Weights of a small image FSQ autoencoder: encoder activation relu, batches of 128.
Rows from block 4 of the encoder, named by matrix and row number. Rows with one number belong to one neuron. Each number is 128 + 24 x the weight over its row's rms, rounded and kept within 0 to 255. All counts start at 0. Numbers have three digits each. After the name is the row's rms in percent of the matrix's.
# fc1: MLP up (encoder.blocks.4.mlp.fc1.weight, 1024x256), inputs 0-85
# fc2: MLP down (encoder.blocks.4.mlp.fc2.weight, 256x1024, transposed), outputs 0-85
fc1.647 078:092144117145144120065195098130081093139114098127125124153112146119087108136165058127108134167122122123124137130134134161120168129125104142123110082136115143110123089126097106120112122108133143134113138117157086142157175159162168087144152093098163098096122127
fc1.648 078:103126147153106153105135089101133132107135101145151124150106131114130140126117172108156100138169133182076122117132139122124151122177119140128136097120174136136128126105105131135144128122075129140112111128093096151138137107067116148097128117124104070113097125
fc1.649 081:132108118172110122059154091155093080142136123095103093105115143066160123142127121124111109108147135103115124109116155155123153131134117153069138127122115122116089154132103103112139137119090152103103163189144132154189158079088151154120147159113139100109138116
fc1.650 080:158172112136126145147144106104137150138144124157103113092081104085160114110163131112131131131129128133157119134121111137100110125121108116101136193134150142108131091143143112099171096114080151159134093119114124187104170120128141069137100155123121126114118068
fc1.651 084:163099104152095103140175135141128107127107139116105168140157152125118143129129125147092143128117144157151100104152113130133137111168120112108143123097138108122182131111087113146092108140128117134116157157124074137157135115127159083078122162156153088151129087
fc1.652 080:118115149130138151132131137124122115158150144113180093084088134132126102149132090162117137119108136103168102116139111126118155126112088138127146094138100131146142138135104104113164135116107142145125104076123118167159137165157084135134156141125151133107145116
fc1.653 080:125066104087069089091140111153160146112173131098120142143123149089126151107134153099123164134091136147166126136128090129108142118108107068081147167171161142149165112140132109107134148105141131079134167160115114140130119125156130111109121154131179096105151128
fc1.654 185:134122106115165078126151127119133159146162102154135134179146168151145140159118099142110135114121126170158123161155114157137095079130145127097127151119117151140136096073138132099171103114121119148094121140173094158163161129144137115125141151089117148132120124
fc1.655 077:157099125122142126140146123136165145124148151101128122110118137120143129134117109128128113154150115108136140085119090153157124072169122127117115109129130161153096095125091131083137177077137169107143167116124103107123154140133119155137141134144127138137140127
fc1.656 208:119091138105156117085168097144126072115153134134124145102106151096073161142130118134136157107109113131116143116092132128132135147143124089089101105134131117100126171098117137105152120114065145127148143121137102149163156065107160131134111140129137106143157142
fc1.657 077:109106148118125096152148139106120084099165094107109164142089100086125124108147130111150087101131077102157131149093128149132116113096100104115123136110122123105114156121100123120106158172133135170127093148112157166096156147126105156131156172072147089121098157
fc1.658 078:123111127137117085165142109135091146160120166089164144157104139150124122143139125156149108128091100108128106102139150126123141096154136145126098138118201109121153103085114087094151134135126142173057125165121137136088137099145173103124125133120128092130180136
fc1.659 076:166116095189121152112117112129102141104184110134087153111101145135136082119146115115126132148132125153129121108119127140161138118148121128147142133138125133113119143098116078075171179111120140118133106102109142138100123153119129107139094146139152091103143102
fc1.660 082:096162139133067124133089122098135127140115124131102089109136132103116104150139125101154096159140071129126155106098119146116155140159114122132165127141100132157083105152136141096131135127135128151133168154142095169123177162064115122177119130116159108091142122
fc1.661 086:145112130130146121118137115123158143120117151139127142126071157164110101160102125120155105092141118135122135118125146128113160157087146116158129127111138132146151108120110104102122125169117167154085156156157132160133135056079136111141160120132156103106111125
fc1.662 075:153139158145142103119124111102113154126102138099158180125073128166124112169068123145110168150113125121148083186092100124120103122117116160116150119152107099132134142102112152072124136140087144146116109134128136123136125093097167141157125146110199098090132120
fc2.647 021:129113117131139145146147167165119086167124097100109132087131110138142101110143168108118140117144093110116125156107128124063119134102126154177099068139162156127174123152155151166164147088110130097125121080148167065151130131139142166118118142159132141126126099
fc2.648 013:167114117089127128153152099118118118149117121092161134161092139165125135117121094139093153130162133127135116162129096140146154184131120130168110137112126144143135107135125102137163112112120117120158144125150169117108126142149129123122143150105136132127104114
fc2.649 029:119126156138154115134157188092115145108155153146083093147148102147178130117154124133127149131114128107129161111147150107143091133122116171127155176132102147099133133115132135175128133141161137150108097097096126107177133103106133148117134109140103149120142120
fc2.650 014:132145131098118150128104150123106192131134109147137130131112121139129149107182132105106092123116135111103121127142141147129145161136096144149140165161136141177106124140111139156143108115103098097115092112118165123124107159160111070164090127127093125140142125
fc2.651 018:125116157137122092138167149124134137094150105135081113144158176124145095145136103147139129135165109108142109121131170139140154092108149152121164113123080166147093085083144146171151101134145086134141077102174137117128138138117121099118155115159130136157084127
fc2.652 022:125110132128119125125114189164155110201117041117141141075181097146122128113151140154114145141134134142137130145136119141080149134115140132171120080123133182168141112130159118135146121118088129082106161131132161119129085130161125140131159150132130121131111131
fc2.653 023:069144130121119132155124102129142100098084147133129161146071123142119083108152076141117063147096108111117130100108131125148125169150141114139103154133148100171115122128145136134135154114147132101124181126116154141120131128157101160118102132155164116139058143
fc2.654 312:095138130110133122142125151143160120130122153134126124114134068159114093107102184127118112144136137119124122164115103139122109189137122118137117060106130137132216136123139139109206144112146122113124131110143111129138126140148129152121086132124126192117130132
fc2.655 026:116158148127133176117088104118140113117102151102096156148119116161157174136151112102117136150093115118102098119089153103139092145146083142140108148135146123147118116150145174166073155151118103134135172123108147090115120158139165135135101133170116159121100130
fc2.656 325:087141129137124132181109140102148132105142152139123125151120108121137061120162125133120060133142147092123137139125125132115140170140123143143139129131135130148173136137148139137126121141156085094144123101126125133125105149136133062127053127126137151113083140
fc2.657 025:091133150152139139165141107124200077119133155122108137106095097112106157112130156106108124153100154119112135111087113108135141163129110131139095124137122092106168136139157139169129157130137116082142157097109170096139139094117134154122074108130123128147130158
fc2.658 020:096113144082139142131102068155112076119094081079158148119116124123087113119128107118106125117123066132132127169118165130150168141144117101141108108129113095140092114118155151128124133119091117081123160131138144106122137151133163128119189155158194091146115128
fc2.659 036:118136154121162164149127096143134091120094131083126197120107102169102122121119107114134132129124113131109135138089150118143111177117107112094106098129133112171127121136120122109122190099101128082141199105116119146127150121128163141121137152137146105084095143
fc2.660 033:139130141093089120137114107121105128103127163136120118133119121128146134111153108131119106129089115105123114126106136142146138142169114122132141163131127114141141134119194167177103113166165082077124147096119211134116154135143135075126092128146134120137075175
fc2.661 061:149152128164065125091130146138124141094175163153118133103099139127112181151174124154126148139093169144130121103129113117108185119160154150086147134135114136140138156119141142104094129144129124134131138121091118164136136119156120036140096095125084127120123124
fc2.662 020:145094116159123113138123157137105139121185180173094105117120152084180145135154102140113116125118131102149122086122156151112123097123153140140123144116113169151148141122157158171133101155134104124115115084158184092135126122167141098093122111169087146125117145