From a checkpoint of a small image FSQ autoencoder: encoder activation relu, 34.8 epochs.
Rows from block 10 of the encoder of a small image FSQ autoencoder, named by matrix and row number. Rows with one number belong to one neuron. Each number is 128 + 24 x the weight over its row's rms, rounded and kept within 0 to 255. All counts start at 0. Numbers have three digits each.
After each neuron's rows are labels from the 100 images, of 14976, where the neuron reaches its highest value: "responds to" is what is common among them. Only what is clearly more common there than usual is listed. The data: telescope images of galaxies (Galaxy Zoo DECaLS).
# fc1: MLP up (encoder.blocks.10.mlp.fc1.weight, 1024x256), inputs 128-255
# fc2: MLP down (encoder.blocks.10.mlp.fc2.weight, 256x1024, transposed), outputs 128-255

fc1.8:132142147154144124131085135150117123086125124148121110108097163160166147120133125129163123103099137110128157099170166140111120120148131121173114122126130109094169127129150101086127125131108134156123143159139152123111097133172104171149131146132159087155121119141094137112153096135111147142114101135147154112116109078109098107116153141205136118070149155166095139149086170136172116115157
fc2.8:158102102124134147137131088183138126163191160118139118124149143147119143094175163100154151114108108146145140106096107145116114146116138147105117158174121115122109104134076117130126142102153127121148144124150141136128154112123137106185178072117147105097139142097055131132112136118149130086151125118137081136139114120122117139101097137143095145117160110150156128089159121150096122087150
responds to: shape: featured or disk; edge-on disk: no; spiral arms: yes

fc1.387:153121179136164109119112131119101160145205153108108125090142167139146103115158123113133168110135129110114092150144128135133129149115174138082103156140119140148124112144134127130106127103096158133164160121110132133116113131087131103130166105117125054088132157109130115132114104157141099099144145123128112120136094124142119137137105158147137136146141122189141124131148135165112142105177
fc2.387:156136158110216110104107112090147127116131127151103105125129137138109148136143100142113176116117121160167102113134073138144144155108117131105167120142137141156130135170180099152059143130127087113141124152113173136127167148135147086101147096148099130142125138123100124156131125125164144133170117159132129114140080126127125128144158138104117159131156130114147125103099127134135123126147
responds to: spiral arms: yes

fc1.505:110093123117129154113123135134119140132138123119141175145122113107147142113087103102133115112156140113086093142118114144162102111129142152173137097097087146140141116158147157115125149142120116136179148091118140139095126112153117124123138138161153160085123096130124130113117152116147153142158096152195132121107098173134138082171124134147186148122149136108084128116140112124131131134144
fc2.505:072144129086095155127112146118112148123076128128133124096102134151137087137093152136067164173097096084176166112161136140095117117120108132114169142104176130121138139129110147124145077140098108138098103104099133162105148112152078094116112124120130127134083143158085089166149144139098090140137121134155142121103104055132130153130140168142122154160119119107104153165121167158148112124138
responds to: edge-on disk: yes; roundness: cigar-shaped

fc1.457:120117144160147148129157173129101114099121101155153140130121095141145111143131173135129087159146147080149131114120126080159155105121115087160175125106134146119109099127176137132116110144143121136105104189130127102131104125151148143073111110157117158130155065174181121104125155135154168109111133115128136107142166164141119136125123107083152114123110155111068126123164122121167136101110
fc2.457:111136138142126154127161163131104113112115098154170139143112100135132143132114170146132093169151145086117142106126149082144150090135116106179184098098129158135119119128158125123119097156133119143110122184135113107116105129149136148078094137146133142142145080148150127113113155133132173118111112150117143130131154161106131125122131126065134106136101167108090134144151116121155129125115
responds to: roundness: round

fc1.232:147160128135144156133137115147151103093164122135128124072151132143131152100178126141140108159119116133112084100122120115126122151125097158158139086108136110132130098135146104147147153124161181083101132170145137110133148107123127147146185152135116077108125089108125128138159146150142177084144129108105124109168143149128124135102131130142135154138119118164122126071135155153128107126102
fc2.232:133147094131111161128132096118111128107146140118148125117156134172114157102149138110137137140098116136132106087128084114112121128128111144137158099122157116113125062141115132131141119166154155097116111149145139132127166094133140131117163095128149106106147112103112141164147136146156159057157115135124099129195133145126143145104118144105093149137139134142135134104138120137131098100100
responds to: spiral arms: yes

fc1.129:129122184138116151161159119134139152130096111126124127104134102110161152115107128116157150151132147145126116125105124160146140147168145131162133117130102113132101104158152090126138169124154162128112135124160101104127130189141122129100118119176124150123132138144145126103149133099123145116173125132100034137088129163121104095145117092113156119084174109145139121122113134135144176143095
fc2.129:089134107112140131131144117127173168151110167124138114107102144084144096144145123112083119107105134139090151124118127163122112120129142142112134179098115105107079128146130199109119130105094160127082134080150117132141128127106165122153174161142136105128105160106150112138107108073099107148137121112139117171159115108133110143134090159181137125122108077122119137178089134151145172150144
responds to: roundness: round

fc1.176:118103143168157065123148151138139161117122111110110096123148112126175100103136087125126156123130120141116147125111171127120113148121123101152124112132134109168110100156132140121118166114118155106091160137101131141091128186128161135101128176169108133118141079138104165092128103094146120136106109105129077076106092110136084112132138162100088132148140111126150124119145133130116118126193
fc2.176:125128135095119138130100122109142106093119136138093139114152100137139168119123116147092119169114134114158128151145117093164131100117133154169125090126137147108180137112120105114137101160137106148086106123126135168120095112191101141137140133134150100166079150125107168130147080157157123121140094148125133110135118112163147179138145165106106102135116182129104135125119143171122093115108
responds to: spiral arms: yes; bar: no

fc1.188:134104122121130138135110156138141088160152093102138178148153122162118148133159160146144116126094137111110134117172156135107090120107174148121130147173096119159145136106105165099135129154139180113116156131110129117142140147154131148089112134123106062165122129149145143134112086119116123099124111151149152139154127157119157126116170093126130138128141169093130129140089154147121122156132
fc2.188:125101097115127154157176113152156099146149128146109158127123099113100124088164107098148091126125157154117130116099093101104156161130169093107106136145099119148165116102091136125113164161145102105127115132101131129099149156118088175127132157128157082128151106084126154107124075129154143080120118152097069122110123151159117144101128165130144112085156169157129135095137128139093103164127
responds to: shape: featured or disk; edge-on disk: no

fc1.632:112130110154163052130102140118118124140120128129089128139153132124147143112134104123160105112130140127103101122111113109169133102118197117131118152123108137140154135115117113118090121121125128126200171109072111095135086184134134133157150147142107144158171120155139133093081119126120130146134128160132114143115120135156123092148151071125096111107120119143139111139150132125115152136133
fc2.632:111134157126099121148099134120153136153125142126099112134140124094114098135170091141114127132123132166161137160130144154089130180152159129095071147131081080164135155138081098142049180118138126143152158098116110160114136142132109152163121093084117123141098156137122133113171115105102090142101121096118148079100107100155138121129134123156135128110156093123151121126088145132127132180154
responds to: edge-on disk: yes

fc1.552:148173106149112112164113102121130151145132131152097076081115121120151126142143178118110111157116129107100107111113112116128143115107106122128151136140146140145168117115150161096124137179117093122122154134162121171116147082129091120128119102139089113131124124140119161111113082116125108096166135119126104143114106132133126151110159139122153108112129092114145134136163149096128155126101
fc2.552:094165138132135166111162120075098165103087131148147107144082173148096128130128178129085119124133110098128142108142144156111134105164088130136158125087140146114090166110149146099149104149101123208110135138136132110113145126113166117093119101104140126121170125140138116127092191130108124150094125118135162164113130090124106131134097126113114156155117108117166113143134108133191151133104
responds to: shape: star or artifact

fc1.482:140164105119132106111103160127147127099115108144134143120119139180151098127112109130119114100107126116140146117133086159127127125113159124118136129106097131177103127144125140136107158125101131098117145088158154117145056137138149105091085113154102090153142168133134158094148116106152175126132163124139136159174120137136143119127141148109123131107146148142112144115142093142137079175126
fc2.482:143102141132154139137100103079144122109172118112137120122166146128120119104140137134099131116123117131084074130126108101112149127133146146123117115120123126133122100128146112164161157092176125112142127116096102158176130110166111164172130117150157119098136133104062144138126100125137124097178082157117131140120118120133147173137130172160125153141139118169150145109146110159122126121119
responds to: roundness: round

fc1.79:133109113111124123112129155127136139117113136116140127157178133121140126121088134148096088074121177134108100130102124161134098132108177094095116143125092155150171129138125131086108104102164130128092144140137152088125169133097155156124103139162084133103134117151184147112151102150112110141147108141119107136136144127160100176150131079096147152095123149158092111094097132118119123093140
fc2.79:135121167138150114135130129127091122104153095147087125152133100135114182120148104103144108137117127114142124132132102072160173128111136098150127082141120135122157128146143104153135164124154103136134101123139116169129120089166107161145117090132129109130143123145123152110153089129193175093129157155123126106140148173142153153131153117125173132109139203148105090101122123121104095144099
responds to: roundness: round

fc1.194:120156120102149110139153106130142133138119122118161142095170138183105142137116144148131093074129151137135121128103125088102124109089105117126172092118110148164114110130156154122060158150133092093124107151099131106106106147121113140146111101129062151107144168129160138126113112175140108130145164125127140142168123136140121087111141134146142126143161133135137131140125141095095167132141
fc2.194:119114141104109147141149153107157115147110149118162123119173087168137147112147163136125126146124078125107134095099102116086101134119109125176113131134169115128104115119115127100202096156158159116059090155134149131151138109099159131140122141120101149099165119155100112156103157125161155123116134084116110182129127153101119155144128149102127146184116133128140148128126104111117103076107
responds to: roundness: round

fc1.691:067142156154145130113130129113120156148143097153153124168142152084155151150098144127115168129135185116120122123137179125109132123125173134119146126139101170146109145126131179111137134135141127103118154125086093153139111138128109097110093126138128126127121138109144141107095135126132109099133095137103184107143088141161139106117132087118105086110140127157120119136128127099119096164142
fc2.691:141179157134148154134091146093138143116086145119126107114134164128104147142115137148081163150085098150143134126141131126060121142139168127093112150109176103164073103115110125118135126124118123112117127140135164137117114152108112094107134071072113122102174118100120116145167120132091080130118123125112146080147121079104132122107131135173086164141105104124123193116117113119155118133139
responds to: edge-on disk: no; spiral arms: yes

fc1.606:130141169165137150079164208140093100137128111141150138120107116116132113102130165135138097133147156093149133113144158112148165113122102109149154089110128167154130072146161156145113082132126134169123133151131096094126134131166149156096122081164110141134154077189165121085126162134133173096113145137118159124162175175121112139139135092090146120148125126115083129102168136098155143109122
fc2.606:113130121137125164156147157129166115107115111133172141151139108114133138126117133142127102183147123115075177099120097102141167093146107102164171113098141150103125142127090099136082136145135107124115117165147136116096113104156101130087097166114155147139137122150101117138116161135103124123112100154105145120112126132107121124117124135100093119155082171110117142147137119119156115129127
responds to: roundness: round

fc1.25:126147133179147176091168208131101112109139137141142132126118119104131115136140171144132096119171167071140119131137148086159150114113120116158175107127124167152126081137141152127116100127126115151133106162139095130127117130162154149092106068152112138117174093179168103081140171160150165103111154142133151123154170195121124125135138092099137123140117134125094142112176145120163130126126
fc2.25:111134127138130167146144163128156117107111104137166138153133111120133145131122131148125108187154125113083169096132098100141172096144105103161182107094139154110124139132099099141092127151134104127110113172140127119093115103166096136080098153121154148140138113152106121135121159136114130122112100162106148113124124137111127128119130133088098120160086172105111138142133116119162116131121
responds to: roundness: round

fc1.607:131095146143113148079151173126089113157128143147125165073148123158107101119111075141161134175123125123149107158131185122092120144120103107163150122064094132103170122162141148092100125113133112111165120116105133088111131133207127135130086138163148159104118122135154113113095136138146116096143141138120155126123121119116178109130125090140121122114157139144115106132147158139132126104130
fc2.607:155131124130143119112101104117092116144135150103132116161126144131115133153141132105128161112099074157130098108120104160074140170137095130099103156114148087102112131127102156145147115106134140104151168111130143127125174100113099099172128087092118164100138147132085123191137139121137091123155158106168132157124097109124140123143125134141127169162125116109166116145113083130123150074130
responds to: shape: featured or disk; edge-on disk: no; spiral arms: yes

fc1.427:153173123150128148122114134146108137107180112130146111062167120144132155102174112141145123138104135129140086102084124125124124138125128131168144102101124125147124121156134100135110145151165147083143113146126135126159135129117166145153167149121133067084160082124139132125143158172140158112125156128097112093172130158124129138105139106140120149155115129224161132101157152160125136135106
fc2.427:139139105129145151121129105108121123113144134117152123107158129175109174115149131121140146137105115133185101107114072102118118148125101146142164111121135085122120126161115127141082116178178149118124122163130177139132171098136172125119163098132148109118146112110116120161136153155173164100156105145125111112159128154116127137104134149091115170164157132146130136102136120132133105124130
responds to: edge-on disk: no; spiral arms: yes

fc1.279:106130125150134075119117131180096142139140104116093160161093152113139138144142134132138177126128145121144116102155094144103127096164118132143139129107156058123132154163098099140103127167143172149120132108130127115088096149155183159096145100132115131176089115140087124096122107136164173109114075116121106165124108107110160161100108132168123146134155099151114136134121161119103155122122
fc2.279:173094131165129098155124111163159094175160120115123131128150094120120149079135141089169107086162147164096116162092112125133086128139114106141103141170121109103114126126097109153136176098170140131174150155151161098162113100106141121172156091100140111092160160093096124129124138106118144122127183115135100145146149141091143110114105101139122120126101121156169110119146096116101135124147
responds to: edge-on disk: no; spiral arms: yes

fc1.44:123156107164118107108101154182128144141115126130126121110144125110106078141106141129141132089156127125131131123159120148159106092120133107114098117119131150149147115134127113120159108134129162133166151153169148113120133120141161191114182148154139139168162110114121128114141192177145153147145119156123121134117146127144123094110132161132141140083174136123155119134135131162162147147092
fc2.44:168131150136115122119116115125140099106134129122126104133107098107078138138168074137154107145166144164122158124116123108133152170164100131137123107158105146165124125126108088172121171144137117154173172116162088134126114139176138174126108086109119145184120134139120170111130139078178132088103123163102129102153098137121114117116183102108136104126137180123132127078144123124115132179127
responds to: shape: featured or disk; edge-on disk: no; spiral arms: yes

fc1.596:112090141146173128135102165116142128105135149140166137101178151124162156122149129142126089175148159114135127152127109142151127132129115118121114139145186098113108095160102118143084139129141112140131158154187106107124119164105118135090104125130107151127114114139164155127105110149133170095136115140081110104199122079119119122104102141144098128117115087129093170126129111154114148176146
fc2.596:180132138133132084128065116121109119121162116105107114123163117121077134105126145113143142149134132135155113142091128119117080150146103125168115117129144129119144121151121072174172166129160124109162135152102131113177145093143093086151150130108124117093136148102071108138162156105121136125158162143139101144102086143105163124125136105130131163185097137139148078109106123142096143100162
responds to: shape: featured or disk; edge-on disk: no; spiral arms: yes

fc1.98:126174106138179072112118146113165084088138143144126115099143124100114095134134086146140127143135148149134112141139102153142148136111139150100101097145162129125158127153115166140100103121159119141122154131125114097072123162147131134135162128129131161108181136182107149132076108169157147095125111140125092153171109119161120138101124119115148135153161124127101137121116125138091162132102
fc2.98:158115152098143095146074100107107100156162144107097123124164112148138143085158153097136133130109092156168071144108070097123115126098124134140125167169135097149147108138115127139141159117175120109162131130104131150123122102122120130161127094135134119131129167091088150152149113128170153080151142110179117125158137100140173153103118136131124161114142142136146119085156104152098111124127
responds to: edge-on disk: no; spiral arms: yes

fc1.40:108092122153127126160122145113131138136131094113137137131129127132129102116110128149142140114148141128124168138149094162151138123112138143131123133129154071199097140130162123130152101117148135115133100122173126107111107140148154115082113160101143098152110115135091102104171148136113173127093123165122161182147105122153119146169134159142115073116164126133096096122134159163130149117126
fc2.40:167135150146157120094101135095106118095117121131117120146177132140106184110141107143143137135151124166140101116114093073154118148149094134145126087128108115127161095148132072157141158146169143094139119145118116144145145079142128133108129094111119150143142126126087140165169132157166146075157154171139158119159111146124170161127138132081133154143112150161136090082115108150145110135129
responds to: shape: featured or disk; edge-on disk: no; spiral arms: yes

fc1.730:172123091137131103134114146181156133125101147113086120127140101151176133182150177122146104138148176136177104160144141128121138149140136158139129129147134150150142100102098161120104092133111109152164102142127146135085110154145133133134110132090169068166144114102126140158102124146173124150138131153157098142167139140156123142130152131161192140142124128119114142114165130145179139148096
fc2.730:161104087161125101115124140136116090128148115112128116137162108144132143121131109083161112101130162160132108125078121123179135119148102090175082083153113122092103150133145102134140143136171127141137160153157130125143151132137113127135112104114157114141144159106106119134128153150124147109117126112131080161149129144111132126116098107105148131114104151126150103080131071132109140160138
responds to: shape: star or artifact

fc1.589:116165138136085119159122136170115139183092133132128159163124135155117102161171118130138158110122117146159142141115156140096146102095126151119170148128169201151170158125121132133131116116126111108134147086143163117171102149139126152090138125100148143139183142119161105150113153142137118169116161140090097122106110170151137148145130104141143128146123144129131134167183107120155097128130
fc2.589:161163141129135106140117098126097128134170120114124123136117114147149143142134169166116130109148118130176101127111130128141080142140089120148164111128138112092136113172111135139159151089168150085139145150137171090167145070110128091141135128152113153170128104119102103112099177114104134101110170096165141169170128120153123130141152149124113175167115155157122142133116119163113123125128
responds to: bar: no

fc1.680:132165140106147113163184114112152125130140106112128172113093134113153106127143087124175090131145148149135138170119113114125133130104140140095107136158148109114144115186187144105131128118148098123121149105097149102120074137152122123136125190122146117126135118164172142074170133150147112122143148128127150090122133137097116118151113116137135109091090140116113104119153149155137126123153
fc2.680:128169142122134128100119176125121160087085123153170112126102156122114133166100168170145147169133104118142122100116162134128095128140122114129151111111148126127098135127153118144112108126101152128125126142132148115134172112143144098110104114123104165141113123187100074134142158109087090139118136159137169157110121110114140109126129122116103178152112122099115128171092121109177171106131
responds to: bar: no

fc1.264:146130154121109101134130152151156079141138123116168126114115110119153147151151087118142136085121088179163146141101132088168113112110159117147132108103147096117095128129122089102100137135114105139141096124122132119137141119181124105122113130143121112102175129167098157131141167122119149077140116134130156166160164159117104112135117141125118077055160108121127136119115190108091135176119
fc2.264:113126139093121129133077111128113148131114155158105114118078139158133088129110129149096183136093098117200159127143143181072101127094143146112139155154133124162109134131114137128144102127118112126119121063128117159120128127139099136149153104117147121148103187131121111143134113132127084165153084115168142104091108069142134149135129129161119126119144131121122151150109144156096104115124
responds to: roundness: round

fc1.642:132156130125108119157180152128089142113151138109113124122081129131133119165149115154136155135090124100116106112112113156124152111088122076185160112154065139158154117159072117125082135106113118142139127114178166108169141097129157129109133099153130123121105135142153121152110106153149119149127107144094167113122142148101136101151098133125125102099131134163107133138168117121115123154139
fc2.642:150079143071105139167121114160112136139126141123112124121117107132096127107127123148083126158125097143146148116100148131120149134111151158141114149148128131103124188066118132141170164156128104159132112102121121173130133123133113131148119166127145123139071127118100101139135122089131085106122093151144122121112105096139125153163138146157137126123128152127124133113125157164109108140139
responds to: spiral arms: yes; bar: no

fc1.732:110132123126163139094137168165171112119145122125128100094133123120146097099125127151133123154128144185112117137131113164144129169103126113093124138113137180129139103121120120135127169106147107086136152149133104091135129121126121138152150176116102116158093120155179113127125097170129144159153108152084156116126122137197160130134140103129099089161117099124110092108126153105131109162126
fc2.732:126152110131103152105142098097117140101112130136153130141117174149116179116152119130130148150093113132119125088135128114102137144152129133135152111109159132140141110114133098127125107162119139106117139148158149131104203099144152103111142112109170111132139114104107136201131145136131134130115123118103122118113122160125147144099106138113109176155121142148147133116115124099144134126086
responds to: edge-on disk: no; spiral arms: yes

fc1.361:101105100177165083153086144120136155111126114140161153083146136101155129139136115123181114161124150148118119109134065167119151093098095138116158130095127128165085149110156120111126169103124136151161152129145120084137099150153100118111116143134128144095137110154147166098126125142134117151186133118120077134150109145148090134111141084136111133098112131149133110136123115148134123127176
fc2.361:119127128081124147104135123130117142135122115122115154136087124135100147167167151118137105160116116135154167091142120112078129151129171121134143156107144130114123121090137147152140133144124120112094108120142123170111181111157114147117126066139197151131143100097114155160156098106162125105094094160122113094115130149146135160087130148138114093138152134114109140130111133118153068134135
responds to: edge-on disk: no

fc1.238:144148160171129135106154203148121124104123107160146144151129126133138111114113176170139082133134152095122106106116135113158146097106117089172174097119137162147120088163169160127129089152125128170132121158132095102113102117171140152078116088141120135134152084175170117105155159138134181095136140124120131146173154197125087143136121118086125109130121141118082137127174130126137130146123
fc2.238:113137128137132167143144163127157117107110100139167135154136114118130148131120131146123108185152125113087162094128096099145171101143106101160182104094136156113124140135103093142097130150134104128114117174143125120094119102168097135082096150123150148144139111153110119136120157135122131116114102168104148115124122139109131129118136132086104124165088174107113137137135115121162116134121
responds to: roundness: round

fc1.683:148102117163115116161142109121109096145108171151128104113110145139175118130143102143147165157146150157119120118120127102185126132092143079176132107138106156134134121148140153126096144108162159109084168125097138116107130114114067143113098146112181076098126105149135138134140091102143136133092137108117153136148096098171096114128130132121144116147107119127146119113119157099147117104168
fc2.683:135126094127116123125154115200111139140135133099166111158119130149094057130079173117131129106118182093134174110131159140127088133149102132100114160105132117141110121124138163098144127092133159158128158107159147113130136123080143128148156142125133163108125130103113062136093153099110115158108114124159123138130138113101124098102088127152117139162098101107135186165151116101113168074166
responds to: roundness: cigar-shaped; edge-on disk: yes

fc1.141:119168133108160137136129092184111125131144127108105118149157114113136141102151159137159122146155202104104112192126139120108071160171099125140136128109125145139122131144098134130108148083152090154110127102125148107131113126156115142123185101167134102124126135135169124136110128119115130123164127133093126127146104125142102131120090138154141135124100139131085145159151086146119132125104
fc2.141:162142170148139083106097168111102101120131126150091130124183129157165168104117111153135125109138122131126083146134126092167100110103100106159137087132148157114162126173149107118167144118130132082158134137113121153161118078148106135132086146131106132129113157152094126143133115174150143124180160139157157153158134108116177143165156126108147122111088166135116088124122115149115110130120
responds to: roundness: cigar-shaped

fc1.315:156152170141158123142113165088135128071179125144158097166132178145128088124097135116163114095150149113071102129134127170117112133086176097159132100150145145125152145138151090135113114122106124147135091155124132125135126082146170123144136160168136149118085103107082115093132159125131120128143124128130126102152122158130098106142119093146149118132111076119081139136092141103172148138101
fc2.315:081149155083129139139092139086090132089130140140118142102152129139146138115129096115107097129083082132101120113126112126134141125121158154138136086137160110082188131112122152120161145113117127091082101124111121162126142108138108152116125149136122109155106138143117140149159092153130115136179175101119135151118160109176152171132151158127107145127138133157137136118103144152135105093076
responds to: edge-on disk: no